{
  "model": "image classifier",
  "horizontal_flip": false,
  "targets": ["tissue"],
  "drop_path": 0.1,
  "layers": 12
}
Rows from block 3 of a small image classifier, named by matrix and row number. Rows with one number within an expert belong to one neuron, the router's apart. Each number is 500 + 40 x the weight over its row's rms, rounded and kept within 0 to 999. All counts start at 0. Numbers have three digits each. After the name is the row's rms in percent of the matrix's.
Before each expert's rows are labels from the 100 images, of 14976, where the router gives the expert most weight on average: "top examples" is what is common among them; "colour at peak" is the nearest of a few named colours to the mean colour under the peak. Only what is clearly more common there than usual is listed. The data: stained colorectal tissue patches (NCT-CRC-HE-100K). In brackets: how many of the 100.
# router: slot weights (model.blocks.3.mlp.router.weight, 32x160), inputs 108-159
# up: expert up (model.blocks.3.mlp.up, 16x80x160), inputs 108-159
# down: expert down (model.blocks.3.mlp.down, 16x160x80, transposed), outputs 108-159

# expert 0
top examples: tissue: smooth muscle (61); tissue: debris (39)
colour at peak: brown (85)
router.0 086:535455492478504504489511523502418526520511582429496523485539544486553462500565506548465414534564606523505447493463505446552551509542558544512476498500465454
router.1 141:469486461547491509490530458546573463442540554495487496502458489440446525490496461546515523458523536517544528522477489578473518478443473523544543432483536501
up.12 078:518567527506538512427544538570505481494510438363455476526537500558512444480498460467508535435429466475444456520530543493494499473557491532472437485478455575
down.12 080:498573487527437508507559524531519480540551525493520453462431486493512471576557459487544525425468482474488548528455520491526478439492418466467515492559509501
up.13 091:485477499447472430477494385503516423544473499492528417524416533473490532485543441485524497454475554564474517471467592545557421520514459529489529572477533472
down.13 097:475510485454486458514487509452517541543496515560578493448521450481469570511496417567424507450596497542546544453459545470523497460464540468470506513425486426
up.14 100:513497518530539480409468440577532452482429441481400492598521522544572486473449521500470475508488521462494442461503497530546461576470494518524478452521471564
down.14 092:439495513471527497373448465525505516556483470484448516533571567608523500469446562453497498533468553489517456538477513433570445557543549484479424402409514552
up.15 075:507575539459489526531556542469501522494528485455479520503513542517536458537505572408495503453447480450476492467492502497463491535604489491448466503544504511
down.15 075:462525422453437476515482516524534499482469516464495476473497532490511489549552522483454486493532493484489520476459490572540557475481483486494590558557570485
up.16 097:541551508511512495526449504495520486446408501474469522560549491523547508410459524509481495545481454550514455443499495537513600520501488470413485473503473497
down.16 099:434492520488516476474517408491497522507519484472464482525513528515428466450533483559471546468505530501466463494576524496520474502503519521611498467401505474
up.17 087:515483496446478511541482472461497474538482547511539505438497435477420546483498433535452500487527510509571569486489559532505538472486498506467546570460553448
down.17 100:444480427437445482495445493519495474473509451594550550456508483523491539489511504526476564513578497506515516425553474465501507506490530430457477452530530465
up.18 105:496506474531472496469540482522527463455532417464526539483484535453447452527565474493516477486490473416499534486544470472472523499508443475519511526548443528
down.18 114:490527499538466471505568563498531511537549463494518474445430473447499474599519503468519524455485526451428575538514587540476473475503492476502522523495488462
up.19 096:519522516522474591465528534537509453454518380432475515505450480510453483531488494536495520490529468400475519545507475490483495499490481532567500473556369547
down.19 081:576547469534484530591541484574503475419492511503452532518500437487498418535510503517468441531477479522484517544553490508549523505461509480521558486432540502
up.20 097:486539468502483488560508479435549495560498556515538480424487448439438547460485407585498517457473463558495521512504565535500497450514504514409514516452540433
down.20 105:395441484490476452478432464506477509498528441587497510520501500477496563496487530524469575466569524522516533456559467479475504502509540470485512512478516473
up.21 073:591491589465480542476459467545466493545492468529454481458486452578547442509518577490445494475473413509512452495543523552464451539462509547480477507456518555
down.21 086:569516430519418552540513514542559462495471480467475532443450462485486514526493423552539465508516442495494510535466476561528510470509482538523594498568480536
up.22 136:490472472539495534484565489551537491469540449477517512487464514484483455553501455463525506469487471403493526497580466563459515491454483477563501515557495587
down.22 131:462529448526530536525518473472538446461537559435522584488485531486501436461504435524493495433451485583526533555504555499465560474455504538539520532412469521
up.23 084:561546585501539499436495516488475519474489432402493477511505515507466489513513466497433554471463488462470506520508496499483487526520534536491453511536418529
down.23 070:565548425514441516471532491553557472547484455428475525439472488513483523569450522488495445453458501395475531567536547520542490480438409504462530488519507588
up.24 126:539523508495511495454429471505516468463431502462482521509534522524497550408482495537472510520497507578507480479463499499514523522554499463465494428404502458
down.24 119:481484516458478468437485411481470526527472451480473478578519538512439528488501531526446570515534509446452476491550487468539449543553520503549499478444562471
up.25 089:497565557474495416529523532496459533546480550560504430493556516522553475513518528467492428512450522514476415469472526495541485480501506483461417512527517454
down.25 085:477431545504567480562449520474436580512576497556446534498548495538468472507513449546464493511532524550528496485540501530500492545460532449504483495479454474
up.26 084:491545548490543490466529509476487541509564459444520451480482526497509492573502574458499492432422511461442501483568527460479484525490468473501454525500484561
down.26 078:493478470504456428445490464519577443501469460477532504542436460482462607470509503587532514525544560543495535462469533586542463504506498484464525494516525474
up.27 070:512545506461512508388530505488502534553513450442505444508499554497497493565502505446443521468402550405438451491506545403490436540565497488514422506508477486
down.27 077:478512464536508509403523481549551465482539449494592532503486500539526599486500445593509516499476547483473502560450566537503464473498536562482508471491493479
up.28 100:476592479537542470508556583517557510481513538489541466569563516470506485465427454500516540479443446506443487526492519504412538425496435564433501500480510493
down.28 106:410475549491521495465536442516464589495572460507502524480550527503480482567478512459479502456472495482480488525591523450460494523471584531514483461453424499
up.29 079:434578497515504468489578535450467533573538499560527398499440509482502493536487501461499462480460502477404488528431561522455486438467469567494494525502516455
down.29 090:454471565481566482532483477461470578533563464529442511517571503534455491489492475531446557453499513559497477465547520494461510560469560497486463525506427468
up.30 105:513537480500517521531455512471504473497436504472508505527496485489481546421474451545490520529489496561521485494434538527513531463485494501468497513472472425
down.30 097:452489540473510467469458410484454538546532470539487524534532521534456541495508514525450555488558487526435469475586484461497488569505528524509477463466504448
up.31 076:518510496523463457429451419600531472478471431490477487598497521513534465448540554505511431508515543496547479443515482544603458587466430473485514371469522523
down.31 087:494465500438502538431530526534535477577469514446464499547525582573492474523521508553455501444487576473502466565485568450552490494525530520524483451438544539
up.32 083:516533527479509536521577536452452558522560459550489443441506450479496468607506458481463446460465486427463515475514518456486512453467533447514462507574491457
down.32 082:422409522546460460442463426486462558492564496529517474521560475530461533472448505539481551529583470518538454485523440473528463600521515496456500518431485468
up.33 086:542518554451543551450529513505463531503533444406494483501518529556514477524565518403458571486466516500425454484521516456496428558592472520454436502510458541
down.33 092:508483451500420462481502430544538467491469474494482503455417492502510550501493472503546488454557497539487511468501488582536424515519466477442591454495557525
up.34 129:481473494543490543488555489590539476465564440487522536505476530506487450543507458451503495460483479434483502514580480531443514498444489485580506499521526562
down.34 110:484523452490526528555538465484546464487544530398541570435465533493538444448497426496490487459477484572509511561483584513467540471454520506494463548408495522
up.35 082:538485453523488479533508483553551471435445463465487529543484482490469494470483424497520530528516432492507533442521439569483624505502480465439514452577487524
down.35 098:428535539480498492468530414537480487454523492414481552542498565490464457481529496540479525470475541510501470513539506487514434516465533542621515497406516522
up.36 080:460600534483527497561582546494502538529557527527546444522494539475545484536475514507538449511398464465413479507458505502429503450490493566510458510552507455
down.36 093:435468558463558423516477467508488586522570475510448490528545531550518469507525476472457541471505515487561451408541515462500481557504566486538463478482425510
up.37 064:545492577450568501507488473493445529569530458501506482478506491470451468522556472543456517470386506482432475497509481451455443552545556507484469441523517548
down.37 059:541444495445474449426509545461446530493477485526510562545507492493521582495456552517425479472620527523492504503469443490515513512505492454479511534517529474
up.38 087:540537572424501514516542507467461574566480454465473488494523481535450471550511488463459503468462476442444468466511532542499499561489517504539484527547454504
down.38 078:557513524495448481499550558484495552530521443514496499443526495555476545592470476569443475478534466509520524528506479562496502514524535432462538518511502476

# expert 5
top examples: tissue: tumour epithelium (49); tissue: normal colon mucosa (26)
colour at peak: pink (95)
router.10 104:467478506523517494439525530556548538558523477435429440523521516591526448488494456481480516463431579478455473529496606456559472484529504520553429530495488526
router.11 104:489444457536442489526476589496431530445562534434457577470500532446456477595533479538504470471529592496556539539523455484544547493460475483578491500526472512
up.12 102:480436456477500498517434451464555457501513452543538509563498523447478569469471515527511502477526484499475543459496498515425465459482490482504507452504559459
down.12 083:491531496476483477461533460532527538556486539543515454494486500502510519476505519497433486522517520430508449459394538418532473531551499500473479495487465554
up.13 106:507494502407534437496514490529448502537449444458412488572528529544470448454541479455417549463500552499470481461486531526538511482540503504505472566501474495
down.13 112:534524521527532560489533492516496440513492535487469481506463462538495498457506477470507527501443472557438452493485546558531440536542506573485495509542492535
up.14 115:514503446518417495534492562466484491441554504482522558420429467437436506564469496561512515524551444483515572537601440490478503501440507463529548528547485539
down.14 117:463496505523529505548569496473496537494579490525516557443437496437470508537528448489548502430524453471485588554582527507482545485446528450521471499498525460
up.15 084:481536475569476529519510608509510472444605501468502501507477497500450445531439487517544549489483434499523515571581457477477520493478463497526480472561388524
down.15 103:485516519549491496541590509458500503505571518502531549463435523482494515540496386483591513422487455493459590563525516497477557459474544491478525457509520433
up.16 094:477513460434450466561487517447539483543432557539524469532449508461527584482561505532499491450511556541482530482496520561537462442498490474498489515546563487
down.16 094:490562505512464528392496465568511566580532474530470422478473445538555470446482529463462475526488480435540419482462495454572443558560422510457491516519424529
up.17 090:495511547512514484565478442520444544496469471569461509533523490521537494492482556491502492562502515545467509452519460518511489505538533485446510464487578499
down.17 082:484500525508506472439492505492506546506498542480531414530514565548483556525501511492580548429537500476485426530530536448548446541516510476481506475504457498
up.18 082:544495506510516516562440486420484505496502454506485500495538422507492481507441406564464518520499470513477537471553473552482478472460576500561501513557534498
down.18 077:515518498486495430433501461482485488477444518505501488590484494569512513446455466477513547496516485545513406504503501541521472527535526563508579486493526549
up.19 108:477499437528431515535514541440484496451565480468555543432448457428412520537478459555526526491514472505515569548581429500438519510455528470544550518537497525
down.19 113:456506534532497521561579523478503540526541491518517547438423465462495493557540442481529533429497433479460572549542543506463521488468503474543518473479546462
up.20 098:502457444497479499526501493421541472542450474514529487487425439445495569466503473509485537437499494544501524515495529557516473473492462498477520524564479489
down.20 100:488519476572507538438477459483537556555539486531522424480448443523547491473455525434498487527520477458486447503517509468537411546544456525427463475498439565
up.21 096:483543499540470572500535578542553489444594484449515520493489469483421446531440450514560534471481434496488551588555470512465524482459481528530505486519421506
down.21 106:442534503541505539523600517479509514493573470484519538490427520428460493504533428468564526430490518469456556569550551518511544465498512484537503464543503467
up.22 097:433536541557486467486569522490567572525553538483547439508523507531506491514465396432563563469483521532435431540536553529506417490515496535515497470520493532
down.22 106:517505568519546502456502464453450540552508481491480467484536495571561513456482521458511465480467482493454386549543523467515456585553537447431495442512460517
up.23 098:502511445441496399500464454411458533500515489525525509507486539469435595477517519497425575493561539496533519469523485472458485521529482498482501539438517443
down.23 086:500488508482453475455568520501497484546473568531528452512452524526473542491496478508481549467519510527462502526440573545530517515489543570472542516536555492
up.24 116:458517483453476472528509510470549469519447554555520460571463492476482589448546497518517501466505513536469530500492521558534436461523488495433531516546532446
down.24 111:487563483559458494399474496557532545564534478570499419497498415524577505462482568442482512518503468461483410468484499467585392550554445483477502509496458552
up.25 080:487469567551560551460527448502533507514505458499449512523498517494564500467491451493482533448482481542445443581507544540457438510525533551486430392459501570
down.25 092:524524478516457541502549541509475489565455501509560465480489426506500478487511477468554457496477498552438515524558527510506461504516534579368522481613479556
up.26 091:534575447457507437499438498509474520490475550547438521510528445490485503488554505498457516520516502546523510448518492592503499514491491499486509467579529475
down.26 085:445509508490451489545538543524487494514543535549468505524455487472484436538479445462518575517486522543537511447556511509551528489512520506517523477516584463
up.27 090:518502487524486566512501530437503481442524520514505547474472418481495456560467486532500514482471463537541525521580446553458518484437579466496522435586516536
down.27 082:524509539518561457517524560481483526477541490470501524476487455468468459539476461431473513510513455513512550496580453534466553480495512483574496497485546475
up.28 081:504467495453516474512523507438515465536401489500507467532488496477506520454542426525485538449455508536451508519485550610538481477514451538480477485572527520
down.28 091:492523482562481546432493472510522528553548500503536421435479426525519502451505556448521459506508465486482445503512491513517388519583450570449496539523452534
up.29 079:546550452492440557536468593475531429429568567440580536480434474470469496551484495549522595477471492475492549543530478494415524444418489460491532494553451538
down.29 093:487512564505570472561530494522443506494528510523464582454474484496485505513509415488531530441487410503515537552566514498472593459505516436506469457516551466
up.30 086:527529485462518421485470495487482542551510552440484461483525550499424474407503474482459609485464522509488484472488544477488547517581517485440486561527509503
down.30 085:561477533534503549530504521479471473550464558463449496505478440545490508481542498454465510518460476538493411517521512562551499524526464561496477542544473534
up.31 094:550579521483499493480490502428526504530481459511489477491480470487482558421484444438519613474456519580441518489512517489495420498574487515484481521467501542
down.31 088:517532454485444513404493480484533553483461506488484450487420456497553553453464520464500524547518502438466401487498531496567404478577408546442527576514494579
up.32 124:546417505465525472532492491536443537490505484496449521484546518538483453441502511519433455526510486487552488486528497467510580496497561455491467528519490525
down.32 128:534541550445477456520512513565516449497391546499437449512454513528499460487554473454514534510461476590450482450519525545525500529496507547468529490544515506
up.33 114:564471515477535484541498516571466522475475509486465517512568498528507467438488523511438449543466475480568493493517494524493607490465566472480473512518508517
down.33 123:518515532467498511549514547557488467491466523518417486504444487493477453533571442443479538505485495578462490422534514527511474527484484528483497543563526490
up.34 085:530476540560500531439479485450538563548571477484523481445536453523494474542397473477536537501462496525481455518560502526450472557512551491511456472490469533
down.34 095:480539484526479537503546490422521501501497516552547481469496401487518524486503448427595474507410457555465476550498494513507469441499529530474498506486530496
up.35 121:488495569463539440492514494549469529533478442483458487511573548560531445511463486448462475486470523497468463461499517466493492496538538522502440539491472543
down.35 107:612481601495531487490518505538483467493407502509459501491526495553502490478510434508504548470482478534472422532523531567555487542514518536445556489544500555
up.36 091:531460490424532456555467461446490467466520453547527536482518468459453514483491449587457535507531508519516554479529471517441520432460549458533525551484553471
down.36 081:515510550507511427423530490545509477507440512564502472544491542541500561461514523477537531468530460556477453449487543524522476527510521539429514498536505516
up.37 114:486522509471509449472444488453555533511498508536505492493521483485475583458491486527478558475509514545489483509483516503451484495504540485486483465484560483
down.37 094:452487498486408481504537518547491538606465485531549397433495501523504484545486505499518437521533534498529489529456482481584528488495504528486517546558478499
up.38 095:546554516490497417496484480467520521527423531544517510591503509487558540496543538414569568477478499544422486484487499556511404538565481492452468519481593481
down.38 095:495543492509435463403505479522520513537492491544524411471467494522588507449523533409516448543522516447487463451448496430547407544506434481394518462444515493

# expert 11
top examples: tissue: lymphocytes (84)
colour at peak: brown (96)
router.22 125:516465472501487458524468470507428468365433501519481562483527515498541509462509551521465432574592466489537471484470422491556533552517533455471501445511464463
router.23 107:476452493504503461445472507555464507369473473522491578509546573527531517480518536524524480575543494449586485475491446460558561543570535416500467424489477482
up.12 057:501544456484486531478512494499563504538545488451562411531464517453492532565478479494510551424443491499426530567497551540410417455434513576507546458484531490
down.12 067:569496498499483443485512592527483527421442544545523577478510496552564468474572533495492448550491475484516451457466502463462524550487406419466500424510467548
up.13 071:540573555505509550514512569485519561529539517442509488480453431413491526559512457537461535397462495497446545517494588510460459505451450566574491526493460502
down.13 066:494421473511503522485412520497511507397492507566554583472529440522479504460486538544486445507570458545547479540473481453499537484402500469447521489533458549
up.14 070:481556519538554532496575544497580518531537544492493436529443476448537501502484467485548553464452532566424517580477533539421461445494509545512534446527488521
down.14 062:490569449564475470425546474483542525475520432534553560518467542511476474602512502504490470457498527468451593537525496493471522421421535495496512513496454525
up.15 085:515534411569491552535500571489493454501493504522536493551461471496529499540455500478556482541475468522502486502481513573500421435527445601458536535569472524
down.15 090:441475464445491463526446546483482570575480545474495449516559484523504558429502540564459540499490505543550487455507495486509495509548446534504541532481514433
up.16 089:559495534484540519522509551514468509506521520485466490564517509545474441514488481493454546491449514420479452484566538494509462516538482517503412539536460543
down.16 088:544496405489456464491526558518553471502505464536538414513464533461478459549593491495455514543490592486534542445499531519439461406447475513510552497508599425
up.17 101:527495400488421499551505524471522467512498524471534519514431478471455542483529467554596516517504523532491499510535483537485514498524510505513590572518503497
down.17 100:472512525486491424534564502509510516534446511427442471499578540470530500469446461495551542545514528519468540507454420477522549524528525510427506504535544501
up.18 093:540478407473402507551515531470500498517509506505539541487452474467457551525540480527567506508533499526513517495538474528486545495508520514500570561518501514
down.18 098:479488523480477431533614515524482541527450519470452469503557538481521500458460472526553526539504534536477565503457396493525576513525541516444523516529560485
up.19 063:549488502564490490465478539409507505473503525504528487448502475523502552552382489515572533528468469463513472511510497496498499532542509502442478537504464565
down.19 085:530426499509484420569505541520463501501456532466465489537555575500528438462461453574455575549539521480503528474463419450472543519503516503450543537513552492
up.20 089:593532477476491545519555585490495560505516507514510524472464447463482494585489514548481514495487432454473519514553479541457527455461531502505555513520468443
down.20 086:460499451562472512524531540529498453479468514458422496519416509503489450527492441538488538563535499458511597512449380510479533498551515590498556517550569523
up.21 063:503568501476535548520544560441531471558528546474481468504420467441507527558513488492468557414466539499427510568468553570478503456466476529521558496520495480
down.21 053:523515506527445469509443610423470436459462539433506533469535517520535519509519518500531458558497487514520463524529459481557533585600464497452451545568513570
up.22 088:543538447447460516532514500456501500481504479514530556534416555472453547497528505504569539511484492482475530502532466512445496521558500476491476534533548544
down.22 099:499477487479518432509556505499464521485425488458437450545561525488533511442433486541506536556510516553497509457416422513519546527544541508431535510560563490
up.23 060:506574527564522524486502508450570468518543503498526497449466440446463503531494532528529492469484551550454525559426510547488376437489484508536556443462540485
down.23 064:475484515579504503503499498516457516508502582450488555459601555554511482488479510434468427487480435435538463536491502497488596549491518438489478468534535434
up.24 094:524552505481472528525536600426461551498549486487579512476452507480424509588451498493522584490493496454440517493553484466468488475525441495469491538457481499
down.24 111:498428466522540491530430505513485469435517527482456573508476504482479501467437483589518482549565475466567556519461410506508560434491557498495557518495506486
up.25 106:448504551537581505490525525538488482441507503527467489566544511537513438472470495474525511488449523445497470544455503496507487495520502485511449391525520518
down.25 106:540490485477573448512519555473529491450454437537516427579506556483615523509496569503507514501469533451462529505483564435458478482446496497473477447497512493
up.26 095:459497556519582486488519495542502470466487537523463485547533502538499451464471474491504518485448561452492472527463523508526461482546491467527454430501545504
down.26 097:556485507476551464526517584482521480451469456531496432570486552482585499526523580509501475465488501445477537471453536469429473469457487483470467414491556489
up.27 126:486497445466476464517488469481475446514487558511484504478490502471503572468502487567513497503543525547517533501406505527499515473485537485481555480542524436
down.27 125:479576559482522457445495499486516505581487512465463472462506514552516536456479477507435542394466544487488455510488601519513473550508487523489469513456440505
up.28 089:448516455514465428515485497493489447462486498539507507562483527461523545444475505538560513510494549548520489514450504493517491499548474454499559443499590508
down.28 099:538522573445535424518553545470517491501414513464494412521562593503602511419459519507516522474484498510484476489440533483504513520461503515390510465491525507
up.29 115:524496383496413499553521508467505473486496539502538537486446482466460543504527490551598496521523508532499506492524466524499522500518504497496578548513499527
down.29 111:478514562480482420550589520500491523531454522429440467500537570497523524463415464523539569532522514522464523511446411475507557509534515499441527492533562488
up.30 110:458504553532568505467512516526492500466503499538471489580530508557488453472464478476501503493456531443488465509467506489515476500540518474511398400567500526
down.30 106:536492470494578490499508556474528483444509459523527462584474565486585472502540564505474502489498523493474532459490538465415492454498467507479491431462550474
up.31 104:531524424494444518520519524491535483510515492503546537503401466444448538517515495579561481521532466489488547492507479510474538475467514503519585519537486458
down.31 103:470518494493457465537569516502472511515460543450430441491483541477493495504469449534542559539556487493478559504455386521533562523538512551471522495538567477
up.32 104:579488551455493502473483550478453591533482490492480514497552486556489504517482517576419480527529413442512462482518467485485520528504502503445465542485409474
down.32 115:494497438504422532468488547572514466458531544513490483469436561516442417527546463456498555598505514494526511421526449514464439477515459560520547514494561479
up.33 096:538501424502441503548524522462506496525499502472558532490422454455438542526492518584547488524530494488507522477537475505526545494481490507502566542519445464
down.33 098:452502485497450469528544525536483521481499552467434447465517550460486457499486468496489540544530521506475581482449366517508557472536500547459531557571551485
up.34 088:446534456524471450504488511455487451483481527520514493546501496444508551462483487529564520498496571528499487504451494519518463503546474482514560459523565483
down.34 100:538545570419520405525517532478487510538417513458499416507587569531585514427463514508508516488487525513458469511418531487490518541486490518405500474489510485
up.35 118:495577547512511545475591534483525522510530486495510464545434481465475495546418471465540585488430472490388530521506522534428491480501496548505488541523509525
down.35 115:585455520475565518490470514488482515432463465520454543596561516511536464494419530547437508529493456468454541450473480511446547511524531512449480462584591510
up.36 108:456512535522575477494528525532478477449506527547447480579524519533506432473490500478510506493435547476480460519450505499518480494546516483507441420530544512
down.36 107:552511502490562458526521580443509495453448458519499441575496548476595515511521571500503492457453535463480512496479548483418490487454504498469468425498547491
up.37 095:477518444517501461498471451510554449493491502514529500546486512445476557480552467571536514492521581525521572493435500507483505484454513485496548466492549482
down.37 093:494554478429506509480501540454492523584511508480454454488459516513583558519483498514460503465577602520433487523425593520528501494529541515490494483426447502
up.38 098:509480529550537531459479490478499525512506588490483505487539497517531561494459483522484489505499511538517475561471530533519493506470528499538462465472462488
down.38 092:401499504512480448459513421535526434502517457501496463459454533492494532465483506459487540437562523490496496478461577478542460479544551468505544483454535434

# expert 1
top examples: tissue: smooth muscle (58); tissue: debris (39)
colour at peak: pink (97)
router.2 133:515514459482455530531497518473489479510547434531533553417415502443477538567523546530595447534539476433483484525542457488518512459468490497482518505508552507
router.3 126:462482499535455551479565539469558501474560469476519469502424513483452496566524468512580505445489492414448524570558541498491467485486494504511489478532488514
up.0 102:489521544494507506487499489444464610420539484549511534440505462515493530525510546466519511541506459501489478505526400398500468567642543440410443484456492447
down.0 107:517432495493514463498420465473461551522510482545450523553573518607471545468407508507496557537499451462467491573500457552532540500496541517460480473530523452
up.1 103:527505484492501482478515408567531401485508437468525540521456541460482481500451474461515500484490504489494524459531499609462521526459431527540575578498554593
down.1 101:453475512539524519558489427492486454481547505466490565438430504451427460465506448484495467426449486533484580511529572513437569493516451478560520521567552504
up.2 120:517506546462516473487506503498488515552458564418408449518537529606570451514501524483465473483448553498483386498442538482580494564520496504506470497483452523
down.2 114:463580548531537537443491516523523512452517500513440476579468497430509414523527518490456494545458481550414512452556488547501501562520438542521496555476484516
up.3 100:461444464523486455521474487507520475522495573528501474506506495457488527458482507586489496500568540518605523523474503531528522444471562476522525468504525496
down.3 098:500452433491473497524507617518494505498475571457575455500502515463521525503541511530515486505568546513562520482417480518529498439518463471487572538571539473
up.4 128:521514580468537472483516490505480531543443533435424481462549533603585444518519508477482462492459546504478400501451530471567492542539490491467451504476464517
down.4 121:485549522493526514487456517510509514421483491522463501581449525455500420539523515499445480532449503543444499431548496521461500559539442517512483559501503501
up.5 093:481550583536515514431514449628525521494507521450461465470517482585482436511483443500485493493461496529475470513478489501560506539449478484538496498503386520
down.5 085:486486548481510497515497466593449504423454477527440519536467532468516474509505536464459512559509472603472537466509483591477527544527543508511488520483569445
up.6 121:519511574451534461504499510481483534580448570432412456516554557593559464510532533473457486494465561503496392492447547463565501553556508494483442511515480510
down.6 124:483587531536525538446465517534507531431503476507442509590450496441487442510530504466458490534442493526450492456530530560456484565540442547537497544499508520
up.7 096:480483547465507518497487464456455553435534468550527537493514524510497528520538561491528516574544461469498526516513404386493518570597573404429435479455526424
down.7 108:527416505521523484494423455498460534503472482559434502513538502537460544475385520500504537535523469462466478563506473533515539512557525524514512498508534452
up.8 097:516534482518479511531463505450438561522515538467512492462558477531496554465469484501495553550465524563521402527507478501545456547573520528446445523433482494
down.8 089:473486478469509412460407514459474578498509506553485529510581543588545541448445476518493463541570481453533404498484472493573485530466573498422473463546526471
up.9 086:512510489496493494558459534484473519506497504410496487465602498534496545449455453464468527578479547560493413518500465454558495547582526519468443588450447521
down.9 080:484500494469503461487423513445475585489544516557491531579575540565481533440460481509469489535518486468494465543553474544490554508475510509407452489534472501
up.10 101:505498564486512515448499432585493511413495506536487470506510442575515439520480500453518516546494445508486469474512454441523531603535461429451433479519450499
down.10 104:487466527527505526525481430513464521516513493540446507525484485527490516509465538505475482524475462517422525526533476600463521541519510520512483481524543445
up.11 103:485505464486465508476497476502496411603482453492472478514455555468485508515555489506486450447496564471479539494484595568496483480439459540588582554544516528
down.11 105:475517514517449530501530480598495448521480532443504461437445502459492434472576472480510498468476505580553497450458504468472497466483438497594523557521509541
up.12 086:455444439541496439478481488510524511488499545540526494482512471465472529442477471564517498504577541546634508522500491534541489470485541480505504435489518485
down.12 094:463422445479472480502524585528525476491496557478533457517480512486495526508513511542491475504584568510552549508433495537498507441483477510531583514567534470
up.13 079:518484520492551456522424475550490460487468546504445507549559518527572525444504519535460510526538538541647486487447475535539497540488500473506498495432494540
down.13 076:494415460510456498485561541475480583509515506471516462499487476443449503533470453506508564484498505512470527477487494527475464453492484515512552521532482463
up.14 094:445429490514504429479541478487492544485517507587514467456526470488518522468459504515517456560588503527616511499488466522510476467514578473488499443472535447
down.14 103:495402454498444460508496558517516476455434518488526517507486493495452499485496493523517494542600522512537540476461446557506506445516503500519591504569529510
up.15 100:459516510527491511531508514437494597492556494497552450414535485500473564504490475491531528525486477531471463556560483434500434483575544496430452507454490465
down.15 095:485498460467503416493417512462473543531490535564521569558566505590533568453487508556484482563537488419524443534501473490586519514451526536449469493517492466
up.16 091:517505469501486497563438514463441570495531564518514498457540458501498590478477485534485532534497504576539433533499475485519482525554509536512460555457493490
down.16 084:513520490446503457419440542478477577557492514528515509524562527618521553423464512537498490535549526418550406511425487438568484523483526457477479437517496460
up.17 112:517514527436501482524455527534447526495462560525461484550554511602568438509509519508483493538508509503512423439508493473538516544502463530440458530481482491
down.17 126:447496478544563540472514476496509451498578466554480552545465523495545448531534561450504452492473507554432548451541527497420492519504558493435433448557503471
up.18 073:589479511440488506520419484537422477487470485556433556474501504533527470498573533536470531504459463498441470504537468510546540561539445483495516563526507494
down.18 090:493535499451562512622530586532468538505500534502485547522569542510495497492518432539481543512471460527566548524516461478480579476457507473494463514506478472
up.19 105:504514544475532502447511423583492479390506495564492517532508466555539436513476532447503497558502480500473471464510433442504535591558457443466462460500443500
down.19 114:463466569542497506506489439509483501506497492518433506522522493513485512478447508490513510511463463536407512517513505591491528512545519542534497499532545450
up.20 093:500520466514461531609506534437481516510518530527520487454461468449465601504548519550523507474517501523519500549487507528540451472505509518499525531511504450
down.20 086:498459460507496474468476550505459593531530521516563495468575461578520510459483480503487490495530527445555445489447469448583513491512470523504477507533493488
up.21 130:538518553446509461464494511530478526543441570409383471505532565598553445500522500499461477492486579505485397483436540485586513558527469520520480502500438520
down.21 129:474557535528516526452481482538496540439491477502435501579457538465516421539532521487460475541475505507439499453527497502474506584547434524518460520486503524
up.22 083:575524490458523490487453454520469441513453529517443500553525472499519509471484480541430542529527551558546462453467518507503544551511452485534519507471490482
down.22 078:420453482494511449531504530503506502498448487529521457549516452445488472508551455557499617460546469556563516512500467468506456456456466394444527479532558475
up.23 108:523516560474500498483498503520475528545448563426385479458536521582539443536511517510468494478453545495485405517443537542580503554504462528504491478498409521
down.23 102:451563532524521499455487487570506527461487467549445477560443552466541439523548522470455487540480517558419503406509538522488494559543461530520487526505509479
up.24 089:511521517502526551513518538429470559475523536425532506459542493579499511518458501495501525551417460520484380540508472429502508529622530535432410498479459536
down.24 089:476494473500524479442405439463492564491536472597484563574542526549495527501461521532500517529524455501459470553577498540544536554458525524442472532481473455
up.25 097:489507540502535521509511514500492535445507517450496477476562516620537457483468482453517503537414464518468404530482462448537517555585523537468375497467437506
down.25 100:507525491465537481526411469518479566463533481585475539561577475563533533468413512528478519579508436508479480501543462547524559532452569515444480516509442447
up.26 109:527553581445594531475488490534483544476473487481460539486515530557574446504528536486482501494441495504474476487490505469520501528514491504439446478436445531
down.26 117:453534483495562523500507508505513488481502514543475517553511553518566431488500537465455401527440548544477534435507539489453475511538542504413420447517477452